Rows from block 6 of the decoder, named by matrix and row number. Rows with one number belong to one channel. Each number is 128 + 24 x the weight over the matrix's rms, rounded and kept within 0 to 255. All counts start at 0.
# convs0: first 3x3 conv (decoder.decb.1.1.convs.0.weight, 96x96x3x3), inputs 60-71, a 3x3 kernel for each
# convs1: second 3x3 conv (decoder.decb.1.1.convs.1.weight, 96x96x3x3, transposed), outputs 60-71, a 3x3 kernel for each
convs0.13 [ 72  89  81  86 129 106 125 142 138 120 142  91 124 104 118 149 132 102 128 114 113 134 139 124 110  98 105 126 123  93 150 113 118 136 112 108 126 110 154 145 114 100 150 147  94 174 144 128 157 139 117 150 142 129 113 136 114 114 129 111 114  88 126 119 117 121 119 136 118 115 158 168 139 145 119 129 132 102 149 154 101 154 126 145 133 129 123 121 143 106  87 125 120 133 115 130 124 112 132 114 136 135 105 114 132 108 122 127]
convs0.14 [165 150 178 138 104 133 130 100 139 153 128 133 128 110 119 140 110  92 143 137 157 114 108 113  85  45  84 156 169 162 118 124 111 151 144 125 133 131 111 149 153 118 151 139 132 135 133 126 140 126 113 141 136 121 142 136 125 152 150 141 141 157 162 149 147 139 160 150 143 139 138 120 140 132 111 146 141 132 155 148 145 146 142 143 132 121 124 125  92  95 139 131 117 129 119 105 138 143 132 139 132 156 139 131 153 131 118 139]
convs0.15 [ 89  97  93 124  97  98  80  74  98 159 131 116 127 126 140 157 157 122  69  87 102  85 119 134 120 170 159 116 159 143 125 131 129  95 111 121 142 116 136 135 151 150 135 115 132 139 142 132 150 146 138 142 143 142 111  72 121 118 104 112  96 138 125 151 156 152 117 122 131  74  81  91 130 130 138 145 136 150 167 155 169 118 165 129 121 143 137 152 114 153 131 106 139 108 110  89  64  90 103 137 129 129 123 116 108 119 115 107]
convs0.16 [106 172 206  96 129 162  86 131 141 104 123 131 106 161 139  98 146 156 145 130 100 144 143 100 152 166 135 125 123  92 130 133 120 113 128 125  83 158  83 107 168  64  91 143  47 143 136 112 144 144 139 151 149 143 110 123 137 124 125 119 116 123 128 130 113 110 114 115 136  79  62  92 118 139 146  98 134 149 114 139 158 156 138 122 157 142 148 169 161 143  83 114 123  75  99 133  58  89 153 136 121 105 143 116 105 149 116 108]
convs0.17 [124 125 136 123 120 122 136 116 143 125 129 143 110 148 136 125 143 130 162 147 136 137 135 126 103 119 132 109 128 140 123 134 134 127 141 172 102 115 135 112 134 124 106 143 133 147 151 142 142 143 135 145 141 138 127 124 134 117 108 118 109 109 115 120 119 108 114 123 122 115 115 129 140 132 153 141 138 149 132 123 137 125 128 126 133 143 134 149 144 148 127 129 141 126 124 144 116 130 122 125 122 121 124 123 121 125 127 125]
convs0.18 [134 129 133 125 138 137 126 135 142 114 147 144  91 116 142  87 108 120  94 120 121 103 110 143 153 136 129  96  97  91 148 156 134 147 167 138 126 119 100 122 129  90 106 117 114 144 130 132 174 159 146 175 171 155 157 156 162 149 152 145 152 146 149 129 103 111 175 149 124 176 167 129 154 151 184 113 115 154 109 108 151 119 115 127 109 103 117 113 103 116 152 146 120 157 132  90 118 125  75 129 140 128 137 121 141 137 135 129]
convs0.19 [161 128 107 135 132 117 121 117  94 176 135 148 176 175 181 124 142 172 141 105  47 141  69 112 142  98 141 122 141 119 182 118 104 180 110  94 176 132 104 137 122 106 103  89 102 112 129 140  86 111 129  91 107 120 143 165 157 139 135 131 115 110 123  99 129 114 139 136 139 156 147 148 112 130 146 126 120 120 170 140 136 165 150 159 148 148 159 145 157 173  65 106 131  55 101  97  62  89 105 111 149 142 125 152 157 109 136 122]
convs0.20 [123 122  91 114  74  86 150 111 143 147  70 135 170 145 125  64 110 100 115 122 117 116 132 140 132 122 127 114 114 151 119 119 148 162 123 153 172 113 150 146 104 142 137 113 167 137 145 140 142 140 132 129 128 119 111 126 104 135  78 135 127  97 115 124 126 115 168 158 135 159 151 122 134 138 124 132 128 108 110  99  86 130 118 131 105 162 114 113 139 122 155  94 127 113  93 110 101 145  65  93 103 107 115 126 127 112 120 131]
convs0.21 [121 125 152 146 156 171 138 155 149  75  78 129 103 107 154 127 134 151  96  83 134  90  98 146 117 131 129 144 173 155 143 140 146 119 149 145 127 122 104 141 141 140 113 143 148  96 106 115 103 112 122 106 114 121 160 154 125 144 131 113 132 123 105  26  69  95  56 106 139  95 150 183 180 173 173 164 154 150 150 138 133 146 162 158 127 135 137 136 135 141  96 122 135 122 134 160 102 118 114 105 118 112 128 132 126 147 149 141]
convs0.22 [123 119 119 100  90  90  78 138  94 135 122  67 130 153  91 129  63  76 143 117 145 150 123 155 132 122 141 140  96 115 134 131 128 137 139 124 141 126 102 140 125 108 152 124 130 153 149 144 146 133 126 130 123 123 138 108 135  92 126  99  85 136  88 136 145 140 167 158 144 144 138 130 141 134 129 136 123 112 107 103  94  95 149 105 150 115 152 145  94 145 117 132  75  60 131  94 143  89 129  97  94 117 113 121 134 113 125 132]
convs0.23 [143  98 136  74 110  77 105 140  56  95 167 125 144 126 124 124 124 125 154 124 119 134 127 133 140 121 126 119 115  84 127 143 130 125 140  91 128 106  98 120 115  83 136 148 169 149 144 142 132 137 130 136 138 134 115 115 114  81 135  95 100 101 104 114 146 113 134 167 127 112 143 129 135 149 128 119 126 110 100 116  97 138 131 140 161 118 160 133 146 131  81 142  88 106 113  99 128  67 135 100 105 112 106 115 119 114 120 129]
convs0.24 [123 106 131 119 124 114  72 135  99 135 143  73 108 145 127 143 126 105 150 133 149 147 112 139 136 121 151 133 145 161 126 133 139 101 133 135 111 139 145 107 139 132 135 133 128 148 141 139 151 132 137 141 132 144 120 106 125 109 123  93  96 131 109 139 123 135 145 113 140 118 100 125 130 112 126 145 122 134 144 110 117 118 139 117 143 119 142 143 109 137 123 149 126 121 139 124 140 108 152 116 111 122 125 123 132 121 119 122]
convs0.25 [ 73 107  68 135 126 123 166 131 164 127 125 122 127 133  63 100 144 113 156 108 124 174 133 154 151  94 128  89 125 153  93 109 124 117 106 120 120 126 141 127 116 140 110  97 140 160 126 120 161 128 112 172 165 134 121 111 117 128  99 128 107  96  92 137 105 105 144 110 105 165 166 152 120 112  93 150 117  93 164 121  97 124 126 107 102 141  96 129 117 110 122  73 122  88 110  67  81 142  65 112 140 174  99 129 153  68  96 130]
convs0.26 [ 46  97  73 136 103 119 123  92 134 145 118 123  76 115 139 129 160  96 131 134 121 157 143 145 135 140 131 101 133 134 119 151 131 107 136 165 134 135 137 127 132 143 107 139 109 149 146 147 153 149 146 156 162 156 123 100 137 134  83 120  85 123 111 134 103 122 116 101 118 136 129 151 142 125 134 147 131 141 152 140 138 125 149 127 111 145 125 156 122 156 135  84 136 108 121  77  49 128  85 127 127 127 115 124 119 118 119 122]
convs0.27 [ 84 127 109  89 102  75 119  98 145 152 106 116 166 140 125 147 127  81 148 133 142 157 140 144 130 137 146 128 127 132 138 121 122 145 109 151 140 134 135 133 143 112 107 118  94 139 134 126 145 139 133 137 140 141  86 133  86 118  89 117 131  94 128 121 121 132 124 136 137 124 137 134 131 117 121 136 124 117 143 124 125 141  98 146 124 147 124 114 157 115 127 108 117 121  66 133  97 136  78 113 120 114 119 129 120 117 122 117]
convs0.28 [126 111 112 148 157 150 182 177 189 140 157 176 127 137 144 132 137 112 105 123 135  89  97 126 106 122 126 116 177 254  92 112 108 103  81  87  40  92 134 143 149 151 142 112  35 134 127 131 136 129 133 138 138 141 138 134 145  83 110  90 127 101 128 122 101 111 106  99 105 139 141 150 138 149 137 116 126 126 141 139 148 149 123 128 148 109 120  97  95  81  83 126 129 101 120 122 189 208 154 169 153 167 142 123 135 103  74  88]
convs0.29 [103  80  80 108 133 102  97 116  84 149 154 106 143  98 109 179 138 133 132 122 145 121 130 136 130 123 141 143 127  88 158 123 113 139 113 101 146 111 118 156 121 102 145 128  80 142 137 136 139 143 138 146 152 150 105 132 109 109 135  98 122  95 129 106 129 128 115 144 129 121 163 146 127 124 122 127 123 117 140 149 129 146 115 152 136 121 146 122 161 127  67 129 103 129 100 117 112  82 119 121 140 123 116 121 116 109 121 112]
convs0.30 [115 123  85 121  91 114 139  74 133 149 114 135 148 161 103  87 139 115 146 136 128 128 113 124 152 135 160 147 160 152 102 135 137 129 144 146 126 119 118 117 141 135 110 143 143 136 146 142 138 140 137 137 137 133 127  92 120 126  85 133 122 122 111 120 143 131 121 134 132 117 117 119 124 129 124 125 115 111 119 107 111 128 158 132 118 155 115 147 120 139 150  78 150 102 114 117  82 133  59 111 116 110 127 115 118 127 120 119]
convs0.31 [144  88 127  70 113  77  80 118  42  96 161 123 153 150 110 106 103 119 153 125 109 137 122 129 158 147 145 145 177 141 110 148 141 112 148 110 138 146 138 105 143 125 113 153 177 146 150 145 140 140 137 129 126 131  99 113  94  65 137  95 113 108 116 137 162 159 126 144 146 102 105 116 129 133 139 126 123 137 117 109 123 136 122 152 155 111 167 116 137 123  99 145  94 115 128 140 130  57 140  91  93  89 108 105 103 119 127 112]
convs0.32 [100 111 132  97 107 122 109 125 136 117 111  95 121  92  79 160 147 131 112 104 142 120 107 138 127  99 122 122  84  81 103 113 117 129 141 145 107 103  86 171 148  98 144 116  59 135 111  82 159 134  98 170 150 113 150 152 161 154 147 153 145 129 125  93 118 118 145 143 124 147 151  93 134 153 139 129 139 128 115 119 112 126 135 139 126 130 136 127 126 138 112 130 149 114 109 136 124 113 151 105 107 102 118 112 105 130 122 114]
convs0.33 [147 126 107 181 141 129 185 161 142 159 153 111 151 152  95 142 116  78 118 105  36 170 152  59 139 131 107 130 125 168 113 106 142 114 122 157 113 112 108 129 101 127 122  98  83  98 126 146  85 115 152  86 115 151 125 110  72 140 138 104 127 157 126 139 134 149 125  59 118 140  80 127 138 124  98 144 134  93 145 132 105 142 169 170 118 138 141 102 127 124  74  90 127 108 148 173 137 153 172 127 142 170 111 127 136  79 107 118]
convs0.34 [161 161 147 152 154 144 143 153 144 169 139  97 178 147 100 144 114  89  86 104 126 106 123 140 120 127 144 122 134 175 120 133 175 127 138 172 116 115 121 131 134 148 124 132 151 109  92  85 108  96  92 110 106 103 122 125 127 131 133 137 138 139 141 137 125 108 119 115 105 106 115 111 132 140 142 137 141 141 135 138 136 128 126 121 130 128 122 123 125 116 109 116 126 106 112 121 102 114 115 128 131 144 125 127 140 122 126 139]
convs0.35 [112 129 143 122 151 173 114 147 154 126 149 146 103 155 167 137 168 165 114 115 132  77 121 159  90 122 159 136 133 151 156 105 138 118 110 128  78  98 113  73  79 133 132 109 130 143 140 117 149 145 124 132 136 132 133 143 140 127 138 142 107 123 130 108 127 120 120 133 127  91 104 116 142 151 170 125 146 162 125 147 162 151 176 181 133 168 179 145 175 202 145 147 156 156 149 183 140 132 159 145 123 118 146 121 118 154 125 123]
convs0.36 [112 144 171  87 114 113  63  42  69 145 131 145 141 137 135 157 140 134 100 144 173 112 131 166  79 106 101 117  73  63 138 131 140  94 123 147 169 106 124 105  92 146  91 133 170 106  74  74 143 114 110 167 168 168 119 133 137 116 121 123 111 111 121 147  78 114 135  81  98 118 128 141 105 129 125 118 138 120  94 115  95 125 104 114 138 125 135 133 138 136 134 134 113  98 119 105 115 148 140 119 121 116 120 108 107 138 129 130]
convs0.37 [141 111 134  98 126 108 105 121  70 110 152 130 128 138 126 129 148 140 143 125 136 115 112 103 151 133 116 158 168 165 120 134 120  94 100  80 106 124 122 112 123 133 125 154 146 135 127 114 145 148 127 154 158 144 107  89  94  96 130 100 121 120 123 112 133 133 111 144 138  96 119 121 107 104  92 131 129 129 148 148 143 128 127 128 135 114 139 119 127 115 100 131 138 124 122 129 139  88 144 132 134 129 126 122 122  97 104  97]
convs0.38 [105 115 170 117 138 181 112 139 192 132 121 122 133 153 158 131 130 129 124 118 116 140 141 150 143 144 155 117 142 121 124 128 123 121 133 135   3 133 106  33 131 102  71 149  74 145 137 101 149 121  83 140 112  78  90 108 114 108 116 133 103 101 145 116 141 174 112 108 116 114 110 103 134 132 115 137 142 139 123 127 140 151 141 134 138 130 105 137 128 106  90 104 103 103 118 167 103 110 151 156 111  97 140  96  76 137  90  76]
convs0.39 [115 115  78 139 130  77 129 140  91 129 118 139 137 132 167  90 105 145 132 148 157  96 137 131 122 158 162 117 117 201 123 119 172 156 107 164 173 114 119 161 105 146 110 119 176  90 129 167  89 126 172  98 125 161 148 107 113 158 128 112 156 123 107 133 135 147 145 135 173 139 125 157 153 102  91 160 117 117 148  98  90 133 141 126 119 130 115 134 141 131 119  90 145 107 108 151 130 109 136 141 126 141 127 130 142 142 135 150]
convs0.40 [ 99 109  96  95 108  88 147 154 168 115 103 137 134 133 152 107 116 135 165 139 123 115  95 102 121  97  99 152 184 126 126 161 141 108 158 151  99 127 137 116 139 142 131 125  99 175 182 174 142 139 137  93  89  92 105 124 124 124 149 149 156 179 182  97 120 105 130 130 122 118  93  43 102 110 118 110 126 129 115 132 142 118 104 116 140 127 140 132 122 126 170 154 121 118 109  99 150 155 160 103 105 105 110 125 117 135 143 130]
convs0.41 [124 146 160 106 113 136 124 126 157 127 117 134 102 123 105  89 108 127 113 138 156  50  71 120  81  53 122 133 117 133 131 109 140 109 125 136 116 135  94 101 132 114  73 105 109 110 121 134 106 121 148 102 116 140 150 135 119 140 125 123 145 131 108 140 143 194 110 106 173 108 109 170 151 133 129 175 137 130 191 153 141 124 117 106 129 124 109 156 144 135 140 144 141 127 147 166 120 145 145 125 118 152 106 131 147 118 115 151]
convs0.42 [123 122 112 132 131 119 130 137 130  95 122 106 120 103  97 121 123  92 137 107  73 136 108  88 121 132 145  72 126 145 103 143 159 105 125 134 161 141 137 168 136 130 165 113 137 123 151 164 113 148 171 118 145 163 169 152 120 165 146 127 167 156 137  88 141 156 104 164 183 103 152 163 176 145 114 146 124  97 158 142 124 150 135 141 136 125 123 149 130 129 179 151 112 188 147  92 159 121  75 156 145 146 156 134 145 156 138 140]
convs0.43 [ 86 108  50 105  83 123 141  80 147 114 102 139 136 155  99  66 128 109 137 128 102 134 138 128 149 135 141 153 167 156 104 132 130 129 127 141 124 119 147 126 138 128 106 133 125 155 163 150 146 151 142 138 140 133 129 108 117 132  83 145 123 116 106 124 126 130 132 133 144 137 132 145 126 131 126 135 133 127 130 123 117 122 140 124 109 149 105 140 123 135 153  68 142 103 125 116  84 140  38 105 114 109 127 119 122 116 113 113]
convs0.44 [157 142 137 139 131 130 173 180 144  81  92 107 134 115 115 130 168 118 127 112  83 106  93  84 122 153 100 129 115  94 142 132  96 123 126 111  76 111 154 120 131 135 147 153 124 156 156 149 135 139 138 107 112 131  75  81  72  99  95 104 163 160 162 102 100 106 111 133 133  50  74 116 107  92  94 146 133 124 157 162 141 149 125 134 148 130 143 116 109 116 141 144 114 137 135 109 141 161 143 171 151 169 152 148 150 150 119 136]
convs1.13 [127  95 139 133 125 146 137 107 167 130 132 113 140 106 150 132 133 127 134 114  81 118 143 136 123 123 131 126 134 125 124 152 136 130 115 124 134 108 141 134 124 134 135 138 165 129 129 126 158 117 101 139 105  88 171 108 152 153 160  97 118 122  84  98 106 160  96  97 135 149 149 173 120 124 151 116 110 127 126 143 144 125 159 123 141 110 103 120  98 102 133  91 123 128 118 133 142 125 103 117 120 140 105 116 142 123 127 136]
convs1.14 [ 97 109  99 130 135 116 144 122 103 140 137 136 128 145 137 122  95  96  90 101 100 112 131 125 168 170 164 162 139 102 170 159 126 146 164 134 118 140 121 134  94  73 163 157 115 118 130 127 129 138 137 115 118 126 133 120 126 143 120 151 125 118 160 140 138 134 120 125 133  83  81 111 165 155 152 155 141 135 108  81  80 144 150 122 111 119  89  84  67  45 121 135 115 107 123 133  24  12  45 175 163 166 163 151 156 125 109 116]
convs1.15 [160 147 127 132 102 122 129 104  98 102 162 149 143 145 121  97 119 128 149 142 138 125 114 156 129 142 141 147 137 120  92 115 142 123 141 144  83  98  98 140 137 117 148 152 143  60 111 122  88 135 123 119 142 154  88 143 101  90 111 163 150 137 162 211 170 175 154 124 132 123  84  86 134 122 108 149 127  94 115 103  83 117 110 146 112 148 122 102 129 130 167 153 135  98 106 144 148 126 134 133 119 106 127 107  90  93  72  67]
convs1.16 [120 135 133  99 139 142  98 107 150 152 122 101 154 114 110 170 130 110 122 139 122 110 140 147 104 104 127 170 125 133 176 123 161 199 137 141 132 130 137 136 136 140 122 124 150 131  96 103 138 111 118 167 137 136 181 130 112 160 142 100 187 136 118 110 149 191  97 139 157  90 132 144 108 140 174 106 128 155  64 112 130 132  96  87 167 107  98 193 150 114 144 151 158 145 158 155 149 169 113 145 125  99 148 126  91 128 113  79]
convs1.17 [146 137 127 133 135 158 136 134 118 127 128 143 151 138 119 119 104 136 165 148 139 146 136 144 135 136 134 133 131 123 108 105 141 134 138 135 138 125 115 147 136 118 109  93 109 122 126 143 129 119 136 150 124 127 132 157 144 113  93 166 126 133 108  81  97  78 104 124 102 112 136 115 129 137 147 120 140 135 118 138 136 131 119 141 128 152 133 155 147 158 115 142 129 113 112 123 124 140 134 129 137 129 127 131 129 133 138 128]
convs1.18 [173 163 176 184 144 152 157 190 178 173 166 169 185 161 142 144 186 171 158 139 142 164 120 127 177 161 154 157 119 150 170 117 124 171 145 151 136 130 187 170 135 159 174 160 146 127 139 147 129 154 152 110 135 138 119 120 117 107 142 148 110  93 121  71  94  78  82 114  97  63  91  91 106  98  78  99 100  96 123 103 100 110 122 120 105 124 118 103  96  94 121 116 111 113 124 151  97  57  84 135 140 129 118 129 128 124 119 120]
convs1.19 [179 146  98 106  86 136  89 150 123 137 127  83 115  68 142  81 129 167 203 172 114  97  75 138 106 154 100 118 141  80  94  97  92  97 134 157 114 173 184 150 184  90 223 184 125  93  99 112 148 145 139 146 142 131 116  82 133  95 139 156 101 137  89 118 111 160 133 157 161 121 120 130 151 111 139 136 140 121 148 118 165 118 138 125 137 142 142 130 120 171  92 125 204 119 182 206 156 140 127 114 104 120 105 113 126 112 128 132]
convs1.20 [151 129 136 153  94 118  98 142  84 146 113 143 111 145 146 145 105 135 131 145 147 148 139 125  98 132 114 125 167 126 154 126 108  88 142 122 113 100 109 139 125 125 135 128  95 145 138 141 124 118 115 112 113 108 107 146 156 152 105 144  86 153 123 134 120 132 114 116 135 150 118 169 109 107  78 124 142 119 155 143 130 120 129 107 100 149 117 127 108 121 111 140 157 146 112 123 144 106 174  92 107 106 116 121 135 128 139 153]
convs1.21 [107 135 116 139 167 142 151 164 126 107 135 130 127 174 170 130 167 145 146 164 146 165 169 134 153 159 119 181 164 160 137 130  98 155 126  81 146 104 115 139 126 117 137 132 125  94 122 124  94 130 140  97 128 126 178 162 181 161 114  86 159  96  69 104 119 121 111 131 146 100 118 147  90  80  88  86  91 108 114 123 139 167 146 162 116 126 149 108 106 123 164 183 163 137 179 133 117 159 105 106  99  99 114 110 111 139 137 149]
convs1.22 [142 132  99 144  74 112 157 103 118 167 116 139 146 149  98 133 127 107 139 135 115 157 110 122 130 130 132 149 151 146 147 119 133 104 142 139 123 128 107 143 145 114 136 124 101 141 141 121 118 130  98 112 120  89 100 162 117 109 127 114 143 101 154 136 109 158 124 101 144 134 137 167  95 119 128 107 142 145 110 110 139 161 106 125 137 123 120 104 131  75 128 132 153 135 109 112 116 151 163  79  87 115 100 115 136 139 135 164]
convs1.23 [124 148 122 132 137 123 135 110 143 136 118 104 123 116 153 136 149 112 112 156 103 135 170 142 110 133 124 119 119 117 140 144 120 117 103 122 136 123 124 131 128 128 125 123 135 122 120 139 138 125 130 126 108 107 142 105 179 128 157 109 134 100 152 132  92 112 114  88 104 143 132 122 134 128 138 121 102 117 139 126 141 130 127 118 139  94 141 120 127 120 151 105 133 143 137 134 123 130 120 114 105 117 111 111 114 155 148 148]
convs1.24 [145 142 116 132 135 128 155 111 122 123 146 137 148 145 101 117 137 108 150 142 120 145 125 148 152 139 121 143 137 135 105 120 144 138 141 137 143 135 108 148 138 105 132 119 114 126 141 119 114 135 102 134 116 105 122 136 116 104 129 145 147 100 152 118 124 146 115 114 119  91 122 121 101 110 145 120 130 143 106 128 153 143 118 143 141 124 123 115 139  98 131 138 125 103 122 129 113 149 118 135 126 139 124 133 144 127 129 148]
convs1.25 [ 88 139 126 151 115 133 112 176 136 124 121  99 121 147 138 152 143 133 123 148 120 138 133 122 134 165 146 109 145 133 125 141 115  91 115  83 154 135  83 166 123  98 183 168 102 137 112 102 145 132  88 151 143  90 124 163 161 150 112 153  92 111 113 109 112 153  98 124 155 127 132 199 121 132 147  98 108 141 112  80 115 147 128 100 127 141  87 136 120  86 126 121 138 131 153 149 138  98 180 117 143 183  86 115 164  72  85 149]
convs1.26 [139 126 110 136 119 134 149 148 118  98 133 126 132 120 109 114 138 156 140 126 113 118 128 135 144 143 122 139 144 139  97 124 144 131 145 132 124 142 118 144 140 113 110 116 121 132 125 147 121 102 111 137 117 141 138 164 109 127 108 161 134 115  96 139 135 140 115 124 116 132 137 139 102 126 119 124 153 123  91 114  97 114 100 133 108 144 111 115 117 125 164 149 127 114 111 122 175 139 137 107 127 119 126 130 131 112 116 108]
convs1.27 [155 121 146 130 108 126 142 134  98 120 113 152 135 137 126 123 104 134 126 131 138 141 117 142 127 133 131 115 160 149 118 123 133 114 142 134 134 108 120 164 147 128 163 128 124 120 141 117 113 128  99 131 136  95 139 124 149 122 107 142 116 145 104 118 124 150 105  96 144 112 101 158 122 110 104 132 145 122 112 117 130 108 135  91 116 149 117 135 114 129 138 149 156 132  97 122 116 131 150 133 125 131 121 120 126 115 122 130]
convs1.28 [ 93 121 110 119 137 125 123 136 119 151 160 168 122 134 140  85  85  98  93 138 125 117 158 142 125 131 133 118 126 116 110 105  98  89  84 109 111  95 110 146 144 153 162 180 189 124 115 122 132 131 140 140 140 143 142 162 159 115 127 133  75 103  98  74  68  55 126 125 123 153 157 157 117  96  88 135 120 109 165 164 156 196 192 209 129 118 133  86  73  95 100  57  70 146 135 123 183 173 182 178 176 170 133 123 114  95  87  88]
convs1.29 [152  99 132 128 122 106 168 108 148 122 135 120 131 106 138 129 149 134 134 119 104 132 145 138 143 123 122 131 136 131  98 147 137 127 124 128 140 131 144 138 137 123 151 157 172 114 130 117 115 118 112 126 128 119 168  97 157 122 158 114 113 110 100 126 116 154 123  93 137 145 120 159 146 136 146 141 119 115 104 115 108  87 148 107 129 118 120 117 132 131 132  99 124 127 120 145 132 124 111 144 124 132 127 116 126 125 112 116]
convs1.30 [120 146 124 153 103 116 107 159  93 137 131 129 109 146 130 129 110 120 109 119 121 158 153 136 102 158 134 118 134 141 152 131 136 114 154 142 141 134 106 130 103 108 158 142 114 118 154 151  95 119 114 105 126 115  70 160 139 143 100 156  98 129 153 156 130 137 110 120 126 116  84 121 142 113 109 125 118 128 150 106 124 156 126 146 107 144 108 117 112 116 112 130 131 140 140 137 127  86 157 135 117 117 145 119 127 150 125 139]
convs1.31 [156 157 121 138 124  94 130 116 109 155 160 129 103 131 135 121 128  99 111 131 117 142 150 132 111 114 104 117 129 141 151 163 142 121 119 145 139 145 115 122 127  97 125 124 108 127 149 154 101 115 111  92 102 100 109  88 178 124 153 115 107 105 158 161 136 158 128 100 142 130 117 137  90 112  95 106 130 133 134 142 155 123 135 115 114 100 140  93 121 119 129 111 148 153 133 137 113 118 132 106  90  92 126 119 109 163 155 153]
convs1.32 [134 132 113 123 138 139 118 122 134 150 113  84 168 132 114 180 135 109 146 162 186 119 128 176 128 122 159 132 136 132 129 191 144 111 160 123 136 114  69 150 146 126 145 132 123 137 103  62 149 129  85 158 138 100 136 144  94 124 118  60 148 157 102 129 159 205 133 147 178 153 164 189 107 122 139  99 111 140  91 113 132 126 106  99 139 120 109 128 108  92 102 123 153 127 167 138 136 150 132 143 141 123 129 130 116 134 144 134]
convs1.33 [152 108 122 173 121 124 142 107 108 131 121 135 133 133 136  88 109 113 148  77 115 171  63 111 183 134 138 133 137  88 149 137  94 115 137  93 147  94  53 155  94  21 188 112  88 121 155 115 120 187 129 111 133 103 112 123 114 110 152  88 166 139 116  78 164 148  74 185 177  44 152 158 110 125 159  99 107 136 133 129 157 154 150 119 131 124 140  95  95  98  97 124 163 110 108 181  77 125 154 142 168 179 103 150 160  85 122 140]
convs1.34 [120 120 119 121 125 124 109 118 115 130 146 140 137 157 146 122 144 135 159 152 156 158 148 156 161 154 164  91 101  95  92 105 105  92 101 105 126 108  83 146 117  77 149 120  71  78 100  84  98 125  98  86 112  79 119 122 146 120 127 155 134 141 167 141 140 127 114 115 106 115 114 109 167 142 161 153 124 147 172 145 174  84 106 112  93 117 124  90 109 121 117 125 131 105 114 124 111 119 127 119 119 144 101 104 132 100 104 133]
convs1.35 [110  90 111 101 113 131 126  99 113 116 118 146  81 124 173  93  94 114 120  96  95 119 128 138 142 118  83 109 116 145 118 171 149 132 148 153  99 139 130 142 157 130  66 137 153 137 146 139 122 136 129 121 131 144 138 160 153 128 150 138 118 132 134  95 123 116 106 117 100 118 123  94 105 138 153 121 147 168 113 132 143  88 102 150  84 112 160  79  87 130  75 144 130  92 149 119 113 144  94 138 133 138 141 133 138 145 133 142]
convs1.36 [164 154 149 148 133 128 115  99  68 101  91  91 144 143 119 156 161 129 166 174 180 105 109 155 107 103 111 136  94 112 144 121 119 192 193 141 104 157 173 106  97 144 134 143 105 123 105  95 167 167 113 144 148 139  93 106 101 141 144 109 129 144 182 169 168 188 135 142 155 115 121 121 154 153 164 105 113 121 114 125 123  97  87  76 142 151 126 158 172 164 157 185 183  69 123 162 132 152 191 114 102 104 122 120 107 145 143 132]
convs1.37 [142 151 149 150 127 132 125 110 133 155 141 133 121 107 143 125 137 118 101 125 121 143 160 154 144 131 116 105 117 123 133 135 134 132 118 137 150 126 118 141 120 117 161 137 137 135 114 121 123 102 119 109 117 145 110  85 125 144 150 117 126 114 153 140 133 131 111 123 127 113 113 113 125 132 137 113 112 120 137 132 125 133 139 133 119 102 128 107 131 129 120 115 115 133 152 142 108 109  97 160 159 159 129 128 123 114 110 113]
convs1.38 [ 75 118 136  91 120 144  99 125 117 173 140 106 172 132 104 147 107  77  74 124 171  57  95 159 107 128 128 155 150 131 155 154 130 146 120 123 133  97 110 127  99 106 153 152 184 105 127 107 118 144 115  85 123 122 132 156 140 139 140 110 156 139  97 101 114 139 116 130 150  87 110 140 132 127 123 148 134 128 169 149 153 147 122 100 158 133 111 130 108 120  88 110 127 109 133 177  96 124 166 191 134  91 192 129  85 174 115  87]
convs1.39 [126 135 134 140 123 124 139 127 124  96 139 193  61 113 164  73 120 168 152 119  91 166 128  95 158 136  92  86 126 121  82 119 156  54  98 100  90 101 144 109 115 141 113 104 145  98 149 197  79 130 182  81 124 177 103 128 145 126 116 137  94 118 143 176 129  84 166 134  90 176 138 109 157 123  75 168 129  90 180 146 102 104 154 183  76 133 175  79 126 166 154 126  88 156 143 127 144 142 132  98 110 120 101 107 124 111 118 124]
convs1.40 [147 123 132 137 119 116 147 132 114 189 182 166 142 130 120 110 100  84 106  72  84 144 128 127 156 158 141 103  95  79 128 139 127 126 127 121 214 239 221 154 129 143 126 102 105 205 224 217 145 154 155  93  86  97  82  97 109 119 132 142 111 128 143 115 139 112 152 169 142 153 172 164 100 121 120 112 124 130 144 155 160 123 135 122 112 112 109 113  97  93  85 113 110  81 109 120  92 115 115 116 112 110 132 133 130 150 157 157]
convs1.41 [123 150 124 122 170 135  80 119 115 128 153 150 131 168 171 136 145 167 156 139  96 189 178 115 169 150 123 161 112 116 197 129 114 200 201 203 129  98 166 128  87 144 126 148 192  85 101  99  99 130 136 111 132 156 153  87  56 163 119 110 175 137 122 125 168 208  98 130 146  99 122 103 120 140 164  94 120 153  68  83  96 142 114 110 152 114 131 191 158 175 129 166 171 101 128 143  89 128 103 132 148 150 117 127 141  97 106 107]
convs1.42 [187 173 177 159 149 204 171 178 202 167 157 148 148 154 179 160 171 173 134 133 159 120 105 175 127 140 182 116 102 114 107 106 142 109 131 159 149 101 104 150 117 104 161 130 145 146 134 119 150 150 121 143 132 109  93 100  83 104 141  67  89  94  42  81 115  91 101 131  92 107 111  88 111 113 115 109 117 110 112 114 114 129 125 107 135 122 101 124 103  98 131 132 127 145 125 137 132  91 123 148 147 142 137 141 134 145 148 144]
convs1.43 [124 139 133 146  91 123 119 156 107 154 132 127 103 135 138 143 108 120 114 118 129 138 129 128 100 145 132 108 139 140 146 131 129 109 149 133 135 144 119 122 116 129 140 137 116 147 142 154 116 106 110 121 116 118  89 165 150 149 105 142  93 121 125 143 141 152 114 133 142 135 121 164 113 126  96 110 146 134 124 111 105 132 115 116 108 142 105 121 113 108 121 124 136 148 143 124 141  92 166 110 116 103 138 130 128 136 124 126]
convs1.44 [129 110 132 119 148 119 112  96 101 143 119 133 124 152 119 122 119  96 123 100 124 138 192 139 129 132 118 104  79 132 131 120 103 105 114  96 121 128 143 114 119 148 142 148 172 155 168 149 131 128 129 145 140 153  44  80  68 114 158 143 156 171 173 120 126  99 136 115 130 115 111 111  95  93 114 130 141 159 149 162 158 147 125 123 137 126 119 116 116 105  26  70 118 133 128 142 167 191 163 157 153 152 142 131 126 131 124 120]